From a checkpoint of a small image VQ-VAE: batches of 128, trained on retinal OCT scans (Kermany 2017).
Rows from block 4 of the encoder, named by matrix and row number. Rows with one number belong to one channel. Each number is 500 + 50 x the weight over its row's rms, rounded and kept within 0 to 999. All counts start at 0. Numbers have three digits each. After the name is the row's rms in percent of the matrix's.
# convs0: first 3x3 conv (encoder.blocks.4.convs.0.weight, 112x112x3x3), inputs 28-34, a 3x3 kernel for each
# convs1: second 3x3 conv (encoder.blocks.4.convs.1.weight, 112x112x3x3, transposed), outputs 28-34, a 3x3 kernel for each
convs0.1 091:452522536449486495383456444436426441508524497503484532549516420455495494391423373521517511463489476497544565482469499490496499486520501468450416467452443518519491552514490529588481514507538
convs1.1 108:499492509525523564443571515518494472508545530556572523518461476592495438540540585463475510484477514548503548525469456488542602446451490494506491505506482525513523513533503486438415442532565
convs0.2 109:547508510522570533675549410480457441581462432464455507549464483430452418479504562446485492465519522478500512424417368566503482473458502449447452477493496476454411355393394536502496577533552
convs1.2 106:439532525474443438522462500527551511505471578549430576544549442460497508542459556399435507472520462499542460526571501485515599584547495495476491466525526485495487493528376463474638471514541
convs0.3 099:612529471559505568609497569588576605463469451452474440578587588470478519449490493449459425526554523516486510496528527440475462481488476528532542548491467487512454507517498599600505522515424
convs1.3 112:458512491496445496532474560390419527549501577545405537483612517530473507514553528525500540486510493541582565480464506501426361495483510508512523477532519514553548458546521435471501447378421
convs0.4 084:619571404564600450488540473355439443514547491431436515494526424543559487478451424467468439447506457508518475542572524500499504464437462532507527421469467373443372465553485440513519528533532
convs1.4 080:460436482534494524430475385413475434437497411508507480549576547486472471542405399467522413512487540519479528445435433571579526487509458476544573515444484493484510446526525516462508493502385
convs0.5 094:470557496564531550430469455539519533439445432455534538571568608562556513476510419480451472506482470461424451482559532584568481491501562515524568506472452476513535524529575511491602546599548
convs1.5 092:550551523467559541455524497531519495528470512448509542529574577524614492461439434526558553543543483488512475504511510492500445459477445502525451481461466471516469460407466469516521435501518
convs0.6 119:523536438555509551419475385559514518564540571427453477472458563413486353522534475503403469521509570496515431549483526489491530561510537544534480477507525494471525379428413487512495557543508
convs1.6 097:451426482457526454507510479463489300469635461463377476399360367414402397468475405466455518524467443571456432508463378418470460500517455522481460549523483493495452446481438549511569378381359
convs0.7 110:563605608596582492511514511528495463560544522522481464542510460519463469402386405493470481460466475454480497510411364510546551416405481488468450456517538495523527436492494395525501441492490
convs1.7 115:482397456492520449428501466470551441454530489575586447474391477482462411505487544498490486446521570532489534523562501482556512484518520482491478504505482548549512428473547545501473607455462
convs0.8 089:543549459524538501484501496389420424557541520472432436637530504481493519580523407493487498475429470451464423576558519547465481468510513465499436510513506448442466460509498411484454515522477
convs1.8 072:433463497454428448485450468426464561560451469514507531487348444513448433455485552500539509518521515494487562495488549488521495505585556493564491481408417522551467507565554507360426538457451
convs0.9 092:529558480526526561544511550508552542499492526525519494527591549542533491474518470562555575519495508502528499529487461532440481583513526511528508414422425447416543464486478486487487496458456
convs1.9 090:551462530545525516558559533528512562530514504529503544458411438423428410396448455489486502478535567536506528502501537365395392513500502506540519477462474530519525494557610541500555556539528
convs0.10 076:560594500506538551465482490491483460497573479497495495487485434499578562472517488501435394483485508485432459511536516525517518524552531528548469465428422508457458508490464501433450511530517
convs1.10 065:402484443415431500399391458393396521456487595487484581435511459399454484455487518522537602522513515492485533502509478570488492541526573545459485521529481502460494469491531442465569480478454
convs0.11 103:537580405598542472400486498464489386468380442432507531511616558474479565465477472586533484493419418503487490419434413562591636540444507484477443535459521465485486398522585487436589490576536
convs1.11 109:611388451423534665475516419564572355458501661499471555521489494571616519514520366470436500506492492472505470551490435447484470508496561480502441538501546422427442497432353545488556476423448
convs0.12 087:470494504552518635664565539569508472505549497455449418433478620559539497550570640436488416535560495475514528503480526454506472420473467496527529462514425448434416547535550493473473520538506
convs1.12 122:609525517516503496564513532648567454500496500485413513500525426491425395565427441507504468524534483571582434537512523507508555582554523521487508460453469476493494576503471561538536488464495
convs0.13 100:549558523625516508553467499485491547522476407545520514438436515447471476572536521464491456500500436405509459559591573428522554514453468490520515419484507548485420446604445518521565486398457
convs1.13 095:533476432399460551444371500468594469465600584499500494481480381450477516510480498523524499498445483605512508530550532553560472399456499503467445487502518519501492473450428528619454446407510
convs0.14 105:370537465427542491320472511502479520524489532470524505439529470402581443564479453425510564485498558515516520566527545650518536441571422458519504515546531497472484485524456426465443503424398
convs1.14 115:596487592516474451506553441543508557529494462534496412517538466439597510609528409495512437487516513438483586447478569472472391488500453509468489486471469516528500497546572428448515486645600
convs0.15 104:564527533570534603517554508470486532487516496474465445484501452539475508487511528453462536550556441517484479511456578457479501553585552491470507523548514514478515483443421516497481502512466
convs1.15 102:496484510509507504521522495458561429405448420586494481450475523502484510462512476550517491501512508489580536501488452431448393514495559533515500487487516493465436486563517592612433572443556
convs0.16 101:424567391494618432409437381515465578515474483508497501586524501536503455543469435481455508538532499465506500488545512472554534448488500489554522481424469537498508460551449483432448463477537
convs1.16 104:566509535482487459524514480491519563449477513516386419399511498423586695538510452519539489447525527462490528480454455600521472490498455512457473489524508485570554485525528419518478454498486
convs0.17 090:506495497509510577516535635537516553583558542577541422536562571446475476523410511468517452521493463508480453572565553545521523477540421500523452476436469515493497589491436494431398493531618
convs1.17 091:529530515445503465490470444339445521405431520510551513562454490558545597374534504418506522437517543499454420415469516548624494466522427482471451489524477509533475539585468399437590438487534
convs0.18 108:533376415565460632425551415536443537507488514440611447609524397616515510503476519556520457509506504429493522390349574477553524515558528455493495535532479476436454392565593468508433534503499
convs1.18 103:725457348475406563532522497632539556487434609440496440644468464364504629464553578468492417514496453499499514578586563455432569500468465433545509478472543544500482487385466432552486494502454
convs0.19 107:543394444547490346553446395586444533525486488526519555606560520532532509469448521420495482531545492398480530573475477547549542458458447466548526494507528539440489415539472465552457457517572
convs1.19 100:478464526504488617450506639414521567480557524507545504609506479495489522480495530477509457567520468608459372452610497526595508447502476490507509518518484456512482539425476456549520340593529
convs0.20 091:539404481569490514359414514544428441444481479395507552501542534545462389551531508539530450582577516467399459422430469505475523486532443468521511462545501481449495456551732560539539601514463
convs1.20 090:494443379474415564508513536489553518503465579457430462451550613462423486469585463506497486524465462503519466542553458479510517546502527504552480509532472439420482479492463479520511550501530
convs0.21 091:437512477509626482570442394518520517537560482438461501482433500505469505561477432415493512446450505462482585547569422492458501513542608494478471449502480509550586504498522505594588474526532
convs1.21 093:540587486457574383448564531505495522435514444564517460483609432392503604543521531472531431511533425545485394487533499469475502541540466541525529496478509486470464463552506454496504413496418
convs0.22 101:527472512560602564463518490485487475487577507420475407575577465468428437487496459490530498519498512541523491448468543513534474501487526457404470514483496544500553434459481523516502517505478
convs1.22 121:597520454623371420535415519629495466579508520491527460596484487545432579454525669507533565515491447465501445592576524461548499617558546485492517472488527473427530549503478453459443478385422
convs0.23 098:545563483525495579593569523518495519496488361481473492450492442448511461504465534529505524545535563519504504417446483429489354486435477492519465516482522524595529540582461540495543472478487
convs1.23 104:459538556578518529502500472493465364414498470515528493520550483592510400587571508488442474495481497527462489557495480482494529443488527501559544533542503518483507457443491501428374598527552
convs0.24 102:494455589443563565578583574500494498497484408559547511496465551468460513544564533458505545489602523465517462523489503552539426516509499511466502448519473523503514520502561490555625469496528
convs1.24 117:432470419493453439513443498476488485470501523576546463488583503458474441544569592477482529529510477558550517402497387472521547542556564524471486473498526421458469493475415447533556387415622
convs0.25 095:372377599481525521582548461563529511563512535533461419443475469507532460397463454516440488516491532419469540457454457388464442587598489475542556583558556501441498482546571525440380522483435
convs1.25 105:498530534535466421437426503615496459499574501523488479457609463506457483526545484503469465512521524494525470497375285471501435463506481497500499501478527467510498516532448559443371475446517
convs0.26 104:503525541603514541552395458610535439530557509497513595416606404398530537498513567509478513520506485558487545542401414521515452410534542498510481521517406463470478526611563460548568469479376
convs1.26 103:458481557388516691468461548548480499435493492548548562534510577524563486500552440547534516509475492512520477581541507451497516397448590515539522499504523503528511458444477447497516466529676
convs0.27 109:540542497502523490547476468495503465506569528479521547559541505473479450562557519498533546494472499457423487530563557455432447540554545517507482483433485486485479461475490468499503511455442
convs1.27 097:445455532528488458606541509512539527566506489494520551476512496428476470457430475456512506491520491529488480455444488550559487539543506533496547471501507523512516537494513505456496443496469
convs0.28 114:517499504529484491482504540572576535428405345455441501488518481370400475482481478486501531474467508500532487463495549474497527416442418490480531516559538525532511424423447514510444523488546
convs1.28 114:431437484457463499479493472456546519464477490505444471548534519477587534453371429514540521509509441500522492403477445476487550442404377493484484525512526486448485555491442532580556506489486
convs0.29 096:506483463476536511501552568569543528518565521565541523646528507531530614592489483500510569370437491543514415522526514499590549468405408502550487493495555498491490489516390490501466356450504
convs1.29 092:528648572619541402474514508418430443625559424498549450433406557501354516333467534487536606589514529482461492547474507519554465523511510533476490502434505476463538532474489529535567407434478
convs0.30 083:470466482508521486462550501485483479564499517544510487447506546425448424522552513508497509514526458502563497507536477510539429433388446528520513509496500540531535539564455427479444471498512
convs1.30 099:526359449503518480517485327462477455375473529537585442536472433495579645571506526684601518496452482467421493568567533549531553486478493433465500483456444485454504486458483498476479453323468
convs0.31 099:511463335510540451360422495497467477553520522388378424542561576507499555422504386550467492522512541392408431478464485513509397493437477503521509503511472500496471524456426465439473492509457
convs1.31 092:523531550477465470437453533567520569525511543465465483465473491588513433392447493561548531386499522387515543477462498496532489578506483523475512491492527489506469525573536516487475416468358
convs0.32 108:555530298500528482459507399496411507595500489493521502538523461576536487511610430582501501636536395561482423420505603518508460493500523426460635551515547539504525552488493473483563468451408
convs1.32 094:442417595521601454409542455536513406520495478453510454395496540512707347397567537505476495366467590428504597519553533465501512506523513441519511528506523502527417534535456577567348312487413
convs0.33 092:495470490519537457446427343550475566513524558521503457584596624521507481521543476518471473538514539450496475416446488489462493425444424485504474522499463454466506579528505589587508537469489
convs1.33 120:501575357471500515571529491505543506600481516349427408498535486409432531491566557520509511474491477569521504471552545468396380464456436516481507501548491447530493511451452505520520538642529
convs0.34 100:515471563553500435506553445475447472484430407548513512441519520455475535577541555485515518524511465532518448493521459434528523477501487463470464484506471553568571493510480491555560545510427
convs1.34 100:445449467539522475599484505534560548514505424543539509541465487570533502608555557479504485462469489472413427489504452515538529483495581525515523498511564472475504460351443454409480378404518
convs0.35 114:602617444591453536533464525417443480475485516456496505562536409471528538452544587581498500476491413381491506517374389473431446443553557501517528565464462516517547452560467488421652501499446
convs1.35 109:606484457469455588497445500523386554476499592576442598593520473514605536466537538518507518499551502493541428545544495359433391500462541475492507480471541505528536561497552422434494537580514
convs0.36 098:563574529525572513443499500406406374484555505413446415488527575498494467484436353514485498515475464491432476434419345512471465525516524543502512432460492433424455403404466475523466566530500
convs1.36 096:437443496535512526543549495467445484487499453497451500518476474506437472506492547581540546529451520433498499525435525479510510434434429479459454454486514497487478422504526492461416546492491
convs0.37 109:638565577546575547433459374505472506512516520400465499461438546631571562396519531482492521541535481520480468453485511518448408516547638508516534555471424519449444562430323382422407410471356
convs1.37 096:497521634519537544461385466484388551591547550399467550321447561522570519439487531523521507445486480498495572337434570473510548553506453481453499482485511506515466510581419431473391424517431
convs0.38 109:475480470525568553408474486524616583546608672515529407545583576428453483556499424522513501488434497463443468483511547481531542503534411550547448442506505465495507510465430537565329379539478
convs1.38 099:534533485509527477482417479379491513394410492485598516488509500415477552418453479457573511522565569554513517430454535494520484433499505477402461582515523451517505503558527498508570465563535
convs0.39 093:512496455576556507390448397566478424569492470437544478556546418529479540623534505556546492616567477503452394520475455478483438475457472507510535567555500502559498567586562601590561484531463
convs1.39 094:486531560552414450476477433517482543529547549441481573450525563687481426464523539472447509478461493474542553483510489464488521371408486503535495475502549566436446571555487506454526423362389
convs0.40 099:492510493575511435519562623531530503442397373548544461479489424535381455523546357361479460498494435478459509492523469548449532483441468536492520484504489524577517487450404497534409506521458
convs1.40 108:443430502436419456526539513555592548535412520561476500534425481430475550563452485488471425450483452474562491460528528477461493478487504481528477511545531477465517496499577391630494534420509
convs0.41 101:480600469515592405507510434524501451510470506514500499484579618577465525464518452544549532562469483512441485498510431474471540495499534449478509482512556467544513537532643521567588425433473
convs1.41 098:479485428418526486548491366521637406518535426533490460429598496363521599551500569483435436516465501522525528421421309493540514512429460492505531525483435484465442511527521425519452489434429
convs0.42 102:472594563554568360500551472488467421596539515558538506427568512513542442468526482562575460487485521462481548553509398520520506464481510522483420556491433530541482394512477457536523496549532
convs1.42 093:553503389482475611457473552434517431477508435500462550520419376558520472537525456454449496528492534533530491541500363475507509584570615541521447457505514473501448453437310537534470459453461
convs0.43 111:549566599639570541396477377551473394495606460509565508431518460406328422453462391390522458492475508540474542518441439452549442491409435509462473562577501499521584564570493569497485469514434
convs1.43 108:425497417465412430414491457566466581492440514530490481436401529550412537485546574383504486506458443540534561346499459481485570541487520460517478553518504514491510498428405533527513489414493
convs0.44 102:535386366617507499583504516500469529442505532427420370454534509410495474479486461539465492477470578313418524510507553472503599521499533460512437484524570508487529502575595594586522547499545
convs1.44 096:544504442519401467387552544477547578442502473485468446497512565495419592525542538559451466475515466484474472478485547497473511550488434479518510525590494425435421451471411443499417458454400
convs0.45 087:492487499488610523450464481407501429489469483534487493552535444457502479607532500515504537488466487477500516475465459561534470466415399514510488540557482548497563452440387547538435604526566
convs1.45 096:505490680514493500418536501486488554422435445506585522489557492549513500541484472499468472539465501546494526486481625487578539456426435476477496462482498555515438497539553459508542473543458
convs0.46 099:507543535567532512563534502494423386567563504550555526514524438507481434517537488415390410534503537557543565584497567530491507507530499530486492523522440530468427513453494528483405542526474
convs1.46 100:483523445458492499506504493443418503479485476528489474466508514465483453495500426518510539573470444491526501421392389537537595609579572535510501498532482485487506388417391376571579418432350
convs0.47 084:476530506564619530563605464436449495478489525446448484527547598516517514504482493490530531548526466485505489430524474572555541445436465478551555433465459514436463425447482457450437535449482
convs1.47 098:547488471509467521403470529468433490591518481483486511523493626516512500400465513532529504424457500426364559551529464633522445503523528437465478513458413524515539537632496550501511483564586
convs0.48 096:489535479562560487543543522518558587574488458519490487561583530493531365505487491457410420462433417484497429548575513481411544482472457535550541444451486541471525443509473513456523571428453
convs1.48 106:575497466499484453481528442628620492529470481468512439484502532427376466470494457554509560542510582477431441570418481586648540419479522495486485509525500503434456587575590553473502606497574
convs0.49 097:515414416432444481557450516488435471507544607384498516538482511497558554520512518466479523511514547536565526405484548528529433491515538509521500511513558474450463602491465533425387510510521
convs1.49 094:431542541425453549451486560531556493535546548385381540459557519496521567542530538464533522543467385511433382464517530439499484466534509515475462403493438466506499586472430400469591487523506
convs0.50 100:521632474563525464543544524479461488595554552480516538422485447485532467305396441405500471460514514441565482491456511410446527471489497536524464536433458384492494459541441514453480532479465
convs1.50 109:477512475467481514512464526511526444536458570360462627580528466513486408383516586420519543508526448476487400523474442532422405505530561538505484537516531508591567491446454432445554411541601
convs0.51 110:569529485537510531513476428555502550538532544450492465388476536508548476490442434516484553474465459446441428461408508457480459524539538565461464474413507491476521555473484517513523473545452
convs1.51 102:564511438581585465568509551505496468486458477564428554489503420525471490423467501493466480462533504532519462520569609463493413495483554502508535515466473518483538471540468539475467435518593
convs0.52 093:526506403509471363463503440448454460491474478519551525503513575480464488502562433508491524458453519476475469505518544466534585492467429478526481472487458485459463511519531502504475570506494
convs1.52 095:578470483505543587512456556517508460491450530474525486474511553450480541544529506519484502466488462586465477489480454546558501413366398502515490537543508494462512448410381527537587437390530
convs0.53 104:438503627665609633420578477539482388549528494399456534470577553501495612408454547525570545464501514476484493421441376449441447473548610443520483508526447519553524539581509541567574527636506
convs1.53 101:454348506392642565479471541451444525536578505584592554557529544592571459457548479504526450465501503447483446497522438469461395444502614423510454444477504476511482528504476412473496399463503
convs0.54 114:497617377458492454435418571555517623476482528528564524515618454442499359471523504588464496534490453474463472400497503469489468495566530457558624530501601475486551370573529539554567497534527
convs1.54 099:510465489498506462458463455484675281551546409456500519469473481451554439466465358508429464449508484455434503522488429592501497539519430519528518450482426517520444486474505472492429427431350
convs0.55 107:461507466595564538523527534503536530495512519410366442577549625514489554498467511471511533488512580438454573499545593486499447497444390527460511492514533456472472510502400498587424428528542
convs1.55 104:498568528487550488437476583594511512442579540452492566478620515519453371493377489493523491562550506636554407490411538511484511506528488468513522471556510479543474538507429541519383453515528
convs0.56 099:474490478565449418530554433434375425491471489521531501532550503490565590503522461508452474488529525568544527546440437541523476482501512430527493540529471534501505558604553557452490496531479
convs1.56 105:488426534407549500443514468405412608494572566487503539563543435580563366522459516548508517429468474478526565505540496552606565481486526448511508462467489480472449478479544608551550440572616
convs0.57 094:492542578477417434568534447525567595559588601511538571540513433518474510511488519407527479464481473543540548582407448475561526524511501519545533503489461455500539505531478501484478551584524
convs1.57 101:416519564395475606562503576532551539537481448508508491424420492462421521527628444504539477482499426508479533551488560502447464609598439557504531508492442427423499397462513380482573525564533
convs0.58 097:542514568533546601525521626411467570475501511377415348599600533514599502535481490573490460531500522363414435420447400471496522524512493486511457507506555505449476475576569521561484541527590
convs1.58 105:553514503482361473407492497412402408555540466517550490452591578368352540334484509511488493514514489455437520455536557486431459565562528467517518454491554552522483450429449436415501533509415
convs0.59 111:513522519558642729514558670518490491579497385476508534548500496546465544465527539512524576464571619480515494485520549556550477520416419586538457540509466485480505522500405527459458443508618
convs1.59 105:473595573541539471530456568658479485540503648463464611516617496528442449503305435515445501532476445543522435450450445476437575505442509563516504537532453491474503499576453586519573505452525
convs0.60 097:529558558560534452533547492535470506500530544481452468484481451510597606506541449531535452555518478553432436513517507482520501469493476509566511514484516551551532377396428493468490356488420
convs1.60 101:439496539478445458445449419499584445532524528560578536524583482531500563543496428408404497488466535508443463482425435487438436528514520512443464491525444419452468635595497388444497564563418
convs0.61 091:505462469543605553596553522490519482519488498498512479514552421518571557517591496513490519478507519530499436394471501440493492419489512502487517519536524487483500493472395496492409469541553
convs1.61 093:586612516471530495431455488575544579490535509433522578477496489487553495592473554479491516492464458540458449541586604472488514599587575517491521508482470540453503585496316533511494382435483
convs0.62 093:475502474469516551547594676571536499482456437568544426402402459626513572493466482470443407499576486429499423490545491496505467508494440551513527471504497473566466493506439488469501457517537
convs1.62 094:425624602570452436549533512510523623461486549433369514577567561522377401618456425529538539490527417539563492636569586422502469531470433536496493497526517536452487504597503476517498473523552
convs0.63 087:505605503445486433397585507537551513508537493487433486434559541439483476372392495466516462571497493559457533513545569477502514489527490555541531588520505521505560424432282538503369501500563
convs1.63 095:531523543454520582441462438374446545417500486370491498529511397499477400537500467488500580476505434511496586487484517470518515459485492539466433475383442471502432481531505452556461446591490
convs0.64 107:481619543557503547504450470500508517562501542488456456576528513550562511488467493506487418510552505424493517511523510557409479519520552523474542547535501588505464437416511528435564471431457
convs1.64 090:449512682455401532427517515532562649558452528464461532477492620425492437490486447518499481496508489379535564490544474497457504522520473457523558460414504487472486529548497514521581489533492
convs0.65 107:424475413512531532495532480536558515497476528490530524494470509472498432420469495470476484451521477446512544501519478526522536479514469515553497536515540472529469498504493436398361459431420
convs1.65 131:458521527540421512490438400482454456508470488536539527539478503452471524362471498458544508515550472503511496473514494476524519532493507510515539480493512425429472545557552524535535470475438
convs0.66 100:498475552547581562494464509485464470521518541500451451597482531500577589552485425578575604524532501470531465460465442541519506329415464516572538478505586522499505476451472528516444498462517
convs1.66 106:548514561479528480495573527497480504540474471562518645490501521491459463513507477499531539431506591394495553578640571508540528440449477475472455507521544502462470549507482483516526425604607
convs0.67 107:574580519535507656585456561482462449507509522398487371538552436462508481543500500563492433512509558506538511416375349447450455459507452457446384571552573491450469392530540573487452576470608
convs1.67 101:568503510441443549433446506467401512532535474494432573446516478495466525541516492427495524526511502434532457504481461440444507556454445506484555487504517493514539563469411490421485479586486
convs0.68 088:373520457364568486479500449503513531558575512555511483539444429425535433512577524527495466496535521506533506491537568509515496490493502495530520511495491476538566503514519472513458377360423
convs1.68 088:580513592532551487522418541458479468500490527505515452427462545599558472535573536560564541497496483496515492488468490570591513434371334507476514436458439457488502403375437588466452564428425
convs0.69 115:605551407541592465443526410461463552510493474573475528510434453490491486601462407512517496545493521512460470384436521487507522524534490415519567502518589515557570474539360553513482452447434
convs1.69 100:482426575463592432463536444389550447518520549554684427452496543548513456428450491458474478436477534509481581485470544513489470502505450476455499509416373550490505493500553507519372583496484
convs0.70 113:450685433515578345506395508512529458583391498532502591426558569479521388518505464525481431528495546547515559556549426454477576520551476503520520480514530422508493442507554453508480565471547
convs1.70 104:556366494449595553479562471430554418464598503558465448462500493325635406546576388519492400519499512517539500558435509491650500410478509501494477522500465500501502427503473577481492402591578
convs0.71 104:528388453541523368600500501622543595569511583502450537445594536435487523583498386472549523459491569385455479560479454467520546506491528589566478509475500502480548441448516471524339462537487
convs1.71 093:537516487459512639433528567417509591502425483520563449542538511530431581487579450501535419536495357560500432520579540509571504410502502539529443458511493463484536474525425379510653398495471
convs0.72 124:417574352524406444444414493547450506527427604533524464534552468446542460523495463559564518580521505564445468453386512605468409492557445454479610557472553476472582480518487576564393550524478
convs1.72 111:552487405525501423494512414542585445694503434382483542465454467425499563371552441475480491532468549437489561433507578606395379474453480501541466527517507462488475592526374464545487484547484
convs0.73 099:454491510527567532406463367458471551457508560458439453490585506473511492418460437549503482490507486475497444435392484455498504436442434472522480532581526507489483493555611475522435446459497
convs1.73 096:590541585531437544456493505533499505550543538465491477506361464498441462512544492375425431495553535524506491505526454506520445590550547539514552508508514436437479475542465436418414391276371
convs0.74 101:506572478459599527560461447496492473503555554469489479590510379572540503559540524448447465514476434478527511425421430481451472491474498568537559468482448370291354517607610509535502480485423
convs1.74 115:464425566418446524548551527461413437483493505474443504494531520450504539383515498512468523521535508492520535500515516485416528562556550511501548527503496553572529483504480523502544546645568
convs0.75 102:482509430589419458393403534569455487545534554525583488614619465570504433489516483555517477501485519463454447515446508559466517551564447532542562521520561530450489457551629622637521531508524
convs1.75 095:613511316591464390444530490466569485574448381488544491577469435351480624274513559442537507514490508511445547491545641440441497453528479488522536519501492516489478528497386429474554441482431
convs0.76 103:478555440556522438510468596518478602403385448603534551547549531621528408554539471523472420534532507514485575457515567531421483486457432504511541580535531536542464513480533405443493522406449
convs1.76 090:441431548484403468470557461617559512556396455416450494381456586476630468383467356555510546485509535410528544493531568517449408518499372502519504439515498476508518551549397631562454585615396
convs0.77 097:503506514599581496421526486545521495553568564503504514556498596608537645514459493511512528609569518533459478471496536522498450511482509529534551578539526560583583489429436369403617338496515
convs1.77 105:430479633398506495505464422492585458520483443466534432436515526521592407552500338492489489487496521453572566506532416476523502488460433485441505489532473468539514539569451443519397414557514
convs0.78 105:576448453621445547629530417512577578467561546474513463498578452478521514502496560431454448397504476484545508587583564513476506488559498476527510480443488450468441492512393498471421520571439
convs1.78 107:502472490586405629541483554492537581472368489585529495580597572557446577498611438468467490560503491536561520521544579555460469477503585464499541516477550516512478435458514613474561631511578
convs0.79 103:537417532470557448496452450440455497476508492444493476277442519517503476500430481403560543526518436531517502428473475484460433448508543554464499549538531521538529560514392444544475508481470
convs1.79 103:528453519515428434537463493570470659548418525521467464560569481389510428522411605459512529521534503486526485519601666390392451507498468521491561497483509503483462475466458562538427541563597
convs0.80 092:478577504498440468509508536539496549483422504449431458516487484489554563492519481560518472465541501518506553518521476500552567439452477547520529508513529585510467450462518540398444510500564
convs1.80 096:493494523415490594429520521436493533504476491434490503499574502434495517526428513541547476546489420409421517505479494524458386509438424551512494509467430471486516430478503325578593570501229
convs0.81 115:470517505535603534538531519503492613502529609559545515428516575522565513505546462523508527550522514557474483438551565509487512479487451503544583512522567435539479446405510481277465524386517
convs1.81 104:481473496450452546423552510554483388561461475374484595362514461496585507459470511578527554560448489508475531550453530599483437520449444557523474471495474463527526468478456588488554711664482
convs0.82 108:476488440444547462382501447492548537535505555519480491544615606442477440581565450595550533576502513529502509431414434511597536471439459554507530473496540455399445481489420483528477534512512
convs1.82 106:513507582478503509455558439445509540458587482474558387501473605498585490458442505509489511449422534451518658479495533472491427414449455555524511462478512593597524483518541503530432507581562
convs0.83 096:516513543498569539492545543523518488493503443474448459552436518532547505427450437490469475450505520513500524489533570516465511485475472378398425519478532496547554492364446549517565543479510
convs1.83 111:450443523477569406516569482478462487576537451498515520475457453536530530478469535579502455508526478460503473382427511468546521560522478544498494553525488518484451442519546474544370527443346
convs0.84 093:369451504563576474466489421410450354539567545462474453494531534510546503519463488510508497498490468487541575482520435562547533400438417399416400429480452523531493428518418487516452513510457
convs1.84 091:540515525560492484366476499484507501477464447545583533586416501592485528451477511495508541525509500502515458535560579469528520502477467457527523501504558461454513422439507433432424573511555
convs0.85 098:504585561546556630514437585519479443501527545458448473576528526511521540417421460524473498494472495464483501558528477552480428602605604539564558523539509444514519557472490452428457530519473
convs1.85 094:571563536526601397374371413380341452671548521520488459363452528539572553456420528521553492499492531542502543421379497443513509452394428404483525507462516518468447526497550503461532473455413
convs0.86 091:520572544505490497520482525499524524582539530543532505437491476423466439514529489532508485530480526545512521609570538434437386529550559559546534514507485526470455496517438440520483486431469
convs1.86 091:460467518477471443518491491447443579490481477529515474488544543486550476443465463567549537523473508524564506528452483458458481503540473503479557467472518518503524464440441470581503494400417
convs0.87 103:491425425463572432535532451554554538531506490527499351470431491413493468411481488485479488481510501444459523502501490542481480573512523526533421484471560549548465538554465542500399415347425
convs1.87 094:621564576424358390504371480472427452506479459513523601487501540536385493472562611486535527507570482550491492494542568498460435537506451495508543513500467474524493659574564383499460534544448
convs0.88 087:552474406555574526574533532542488508492514526501484489547481559531517425525494515488465508519488538570611521584555573493473453456464454578571540484507472400442468442486437329432396528483536
convs1.88 091:486511528478501535506468498441379438428460442424453547544463443500448388469510502527511462510498439532479447533401461552536519489523500528439483528519533530497510410518525491517500556546492
convs0.89 096:511535512503543500515478540527516497564542516573486416580509600507497512506434469548476525551537516489443408611531450531476529490477495540550537547509519545529490579506485545461551467519593
convs1.89 088:486534469418448446489500550501433455482430503480460581559563363553497513472495468465501545346485593441533553498503437484529510509584543480486461515469510476511482554548371570563506524594426
convs0.90 100:532576477585574456533587464576555513459444504536507522463496627426466528340450482472456495542507538429434417539500532426502486507523569505438425517531524526557551455494536513503561516583522
convs1.90 097:463488407465481560559527523540551441454435533447478537496452491520466484539481458480502507488473451525456443533515393469470496457440479482440457527521470432491486466504444500542544473424436
convs0.91 107:435438499538733677601625599575630519580506473449383408585476555464474489456513484500517587493550485581582468530524523506500502558474468531526517545515510540543506561464492545484437525532489
convs1.91 107:489516456519543470452389518623461430482519498543506455428535468566514469523479489503513551543516550503474493545499550513521504532540539509489538558449529483493530466452462474366383441443488
convs0.92 096:566514444509498568526506413512514523496532517476539482488502488564567521426470511485497456450503427472533494549561569456421474500563533501519498530421389456468485463526424502420439496483479
convs1.92 092:486506518519534544374482472435512482539552543513428485452499412544562561496533520475464449503537500501474494448486422609598486506571551504478466508491464452468497476548493595566560493548629
convs0.93 113:529457383504541486445535479503487555490594465483486432507510429487496570504491507479460509410478568539487530481394480580577383565513550465451448500506496469460410571479386485411420472503444
convs1.93 099:556451531495553501534449544491383562403444507515472567444426477494526533366425608557501521455481473479578515533616668439485491584649594498483475503483489484518478600502477571531528537499483
convs0.94 104:589573500407454439596511447488544538460527567495484556600488449446506490490422431569515468425518523481495549517509517531478488528456456563575520485513510529544518515475431586573521532482462
convs1.94 105:520481535546448504500418433619650632619565578402442552494447391426485520517494522475476482576476394494541478405425423480455456447459457478479433504527516495548516603471388527401433432532543
convs0.95 098:473465491442476568497423540566629623535447498480462506521575490507436460496525576491507520585551494517476477552560441516491459550459513541505555445497519426486441574556592519554522503437412
convs1.95 110:584492528451401534434558538461405462592425452535435423421541598403477508433460467469509488440501520437534559526470517513484410401443416495523579514528435494437409519596618530623481604491463
convs0.96 105:531518572544536556534546595586588535456526483552542527623511490549530489454518484507520505515468508571533517441412478472451456517503468504534544499525492486458443509507554494462429547549503
convs1.96 100:435451505460501492448460421501502517529543540585502486479512548455474547355397523517496538487498590485517484471427457295241363485502475525536550528497469584541552526530498515503467525519539
convs0.97 097:478476490532524470511486473490484519636605628471487544504555505566494484433381339512414488494501452433458488537532506495506505517509542471525464522501553559548574548551553454487438519575589
convs1.97 090:475454438493592485442442493411433418402399432543510521562571507472463524451601564512539486597550428581449458489477541471544431529520453541488482458436475480495489493535563547524412438506511
convs0.98 093:390531500491389446597571506491504465516505517567535533590406534476528525485482567421517492466475458466526534523484513569533488592543542422465474472428464539507424496488448548451516555572574
convs1.98 081:460508565553452576528440556509538513466480586544496671510436368466507464495496551489453512481535416527546501496516551558522545580596509541558521473499565433508510468460349517586654415420500
convs0.99 096:481453453615509483550537499497452453503509528481454457514498539586583483460420376545550501529492448492500530529479486516504537483457436502542521480499506513461532399412409503489374482531492
convs1.99 087:561558580525500500480576545515518590533514494539538557453471441523434370478516427516497519571497546498499518562557471499516516533504487468484499551567479492488526578619566510477478547574577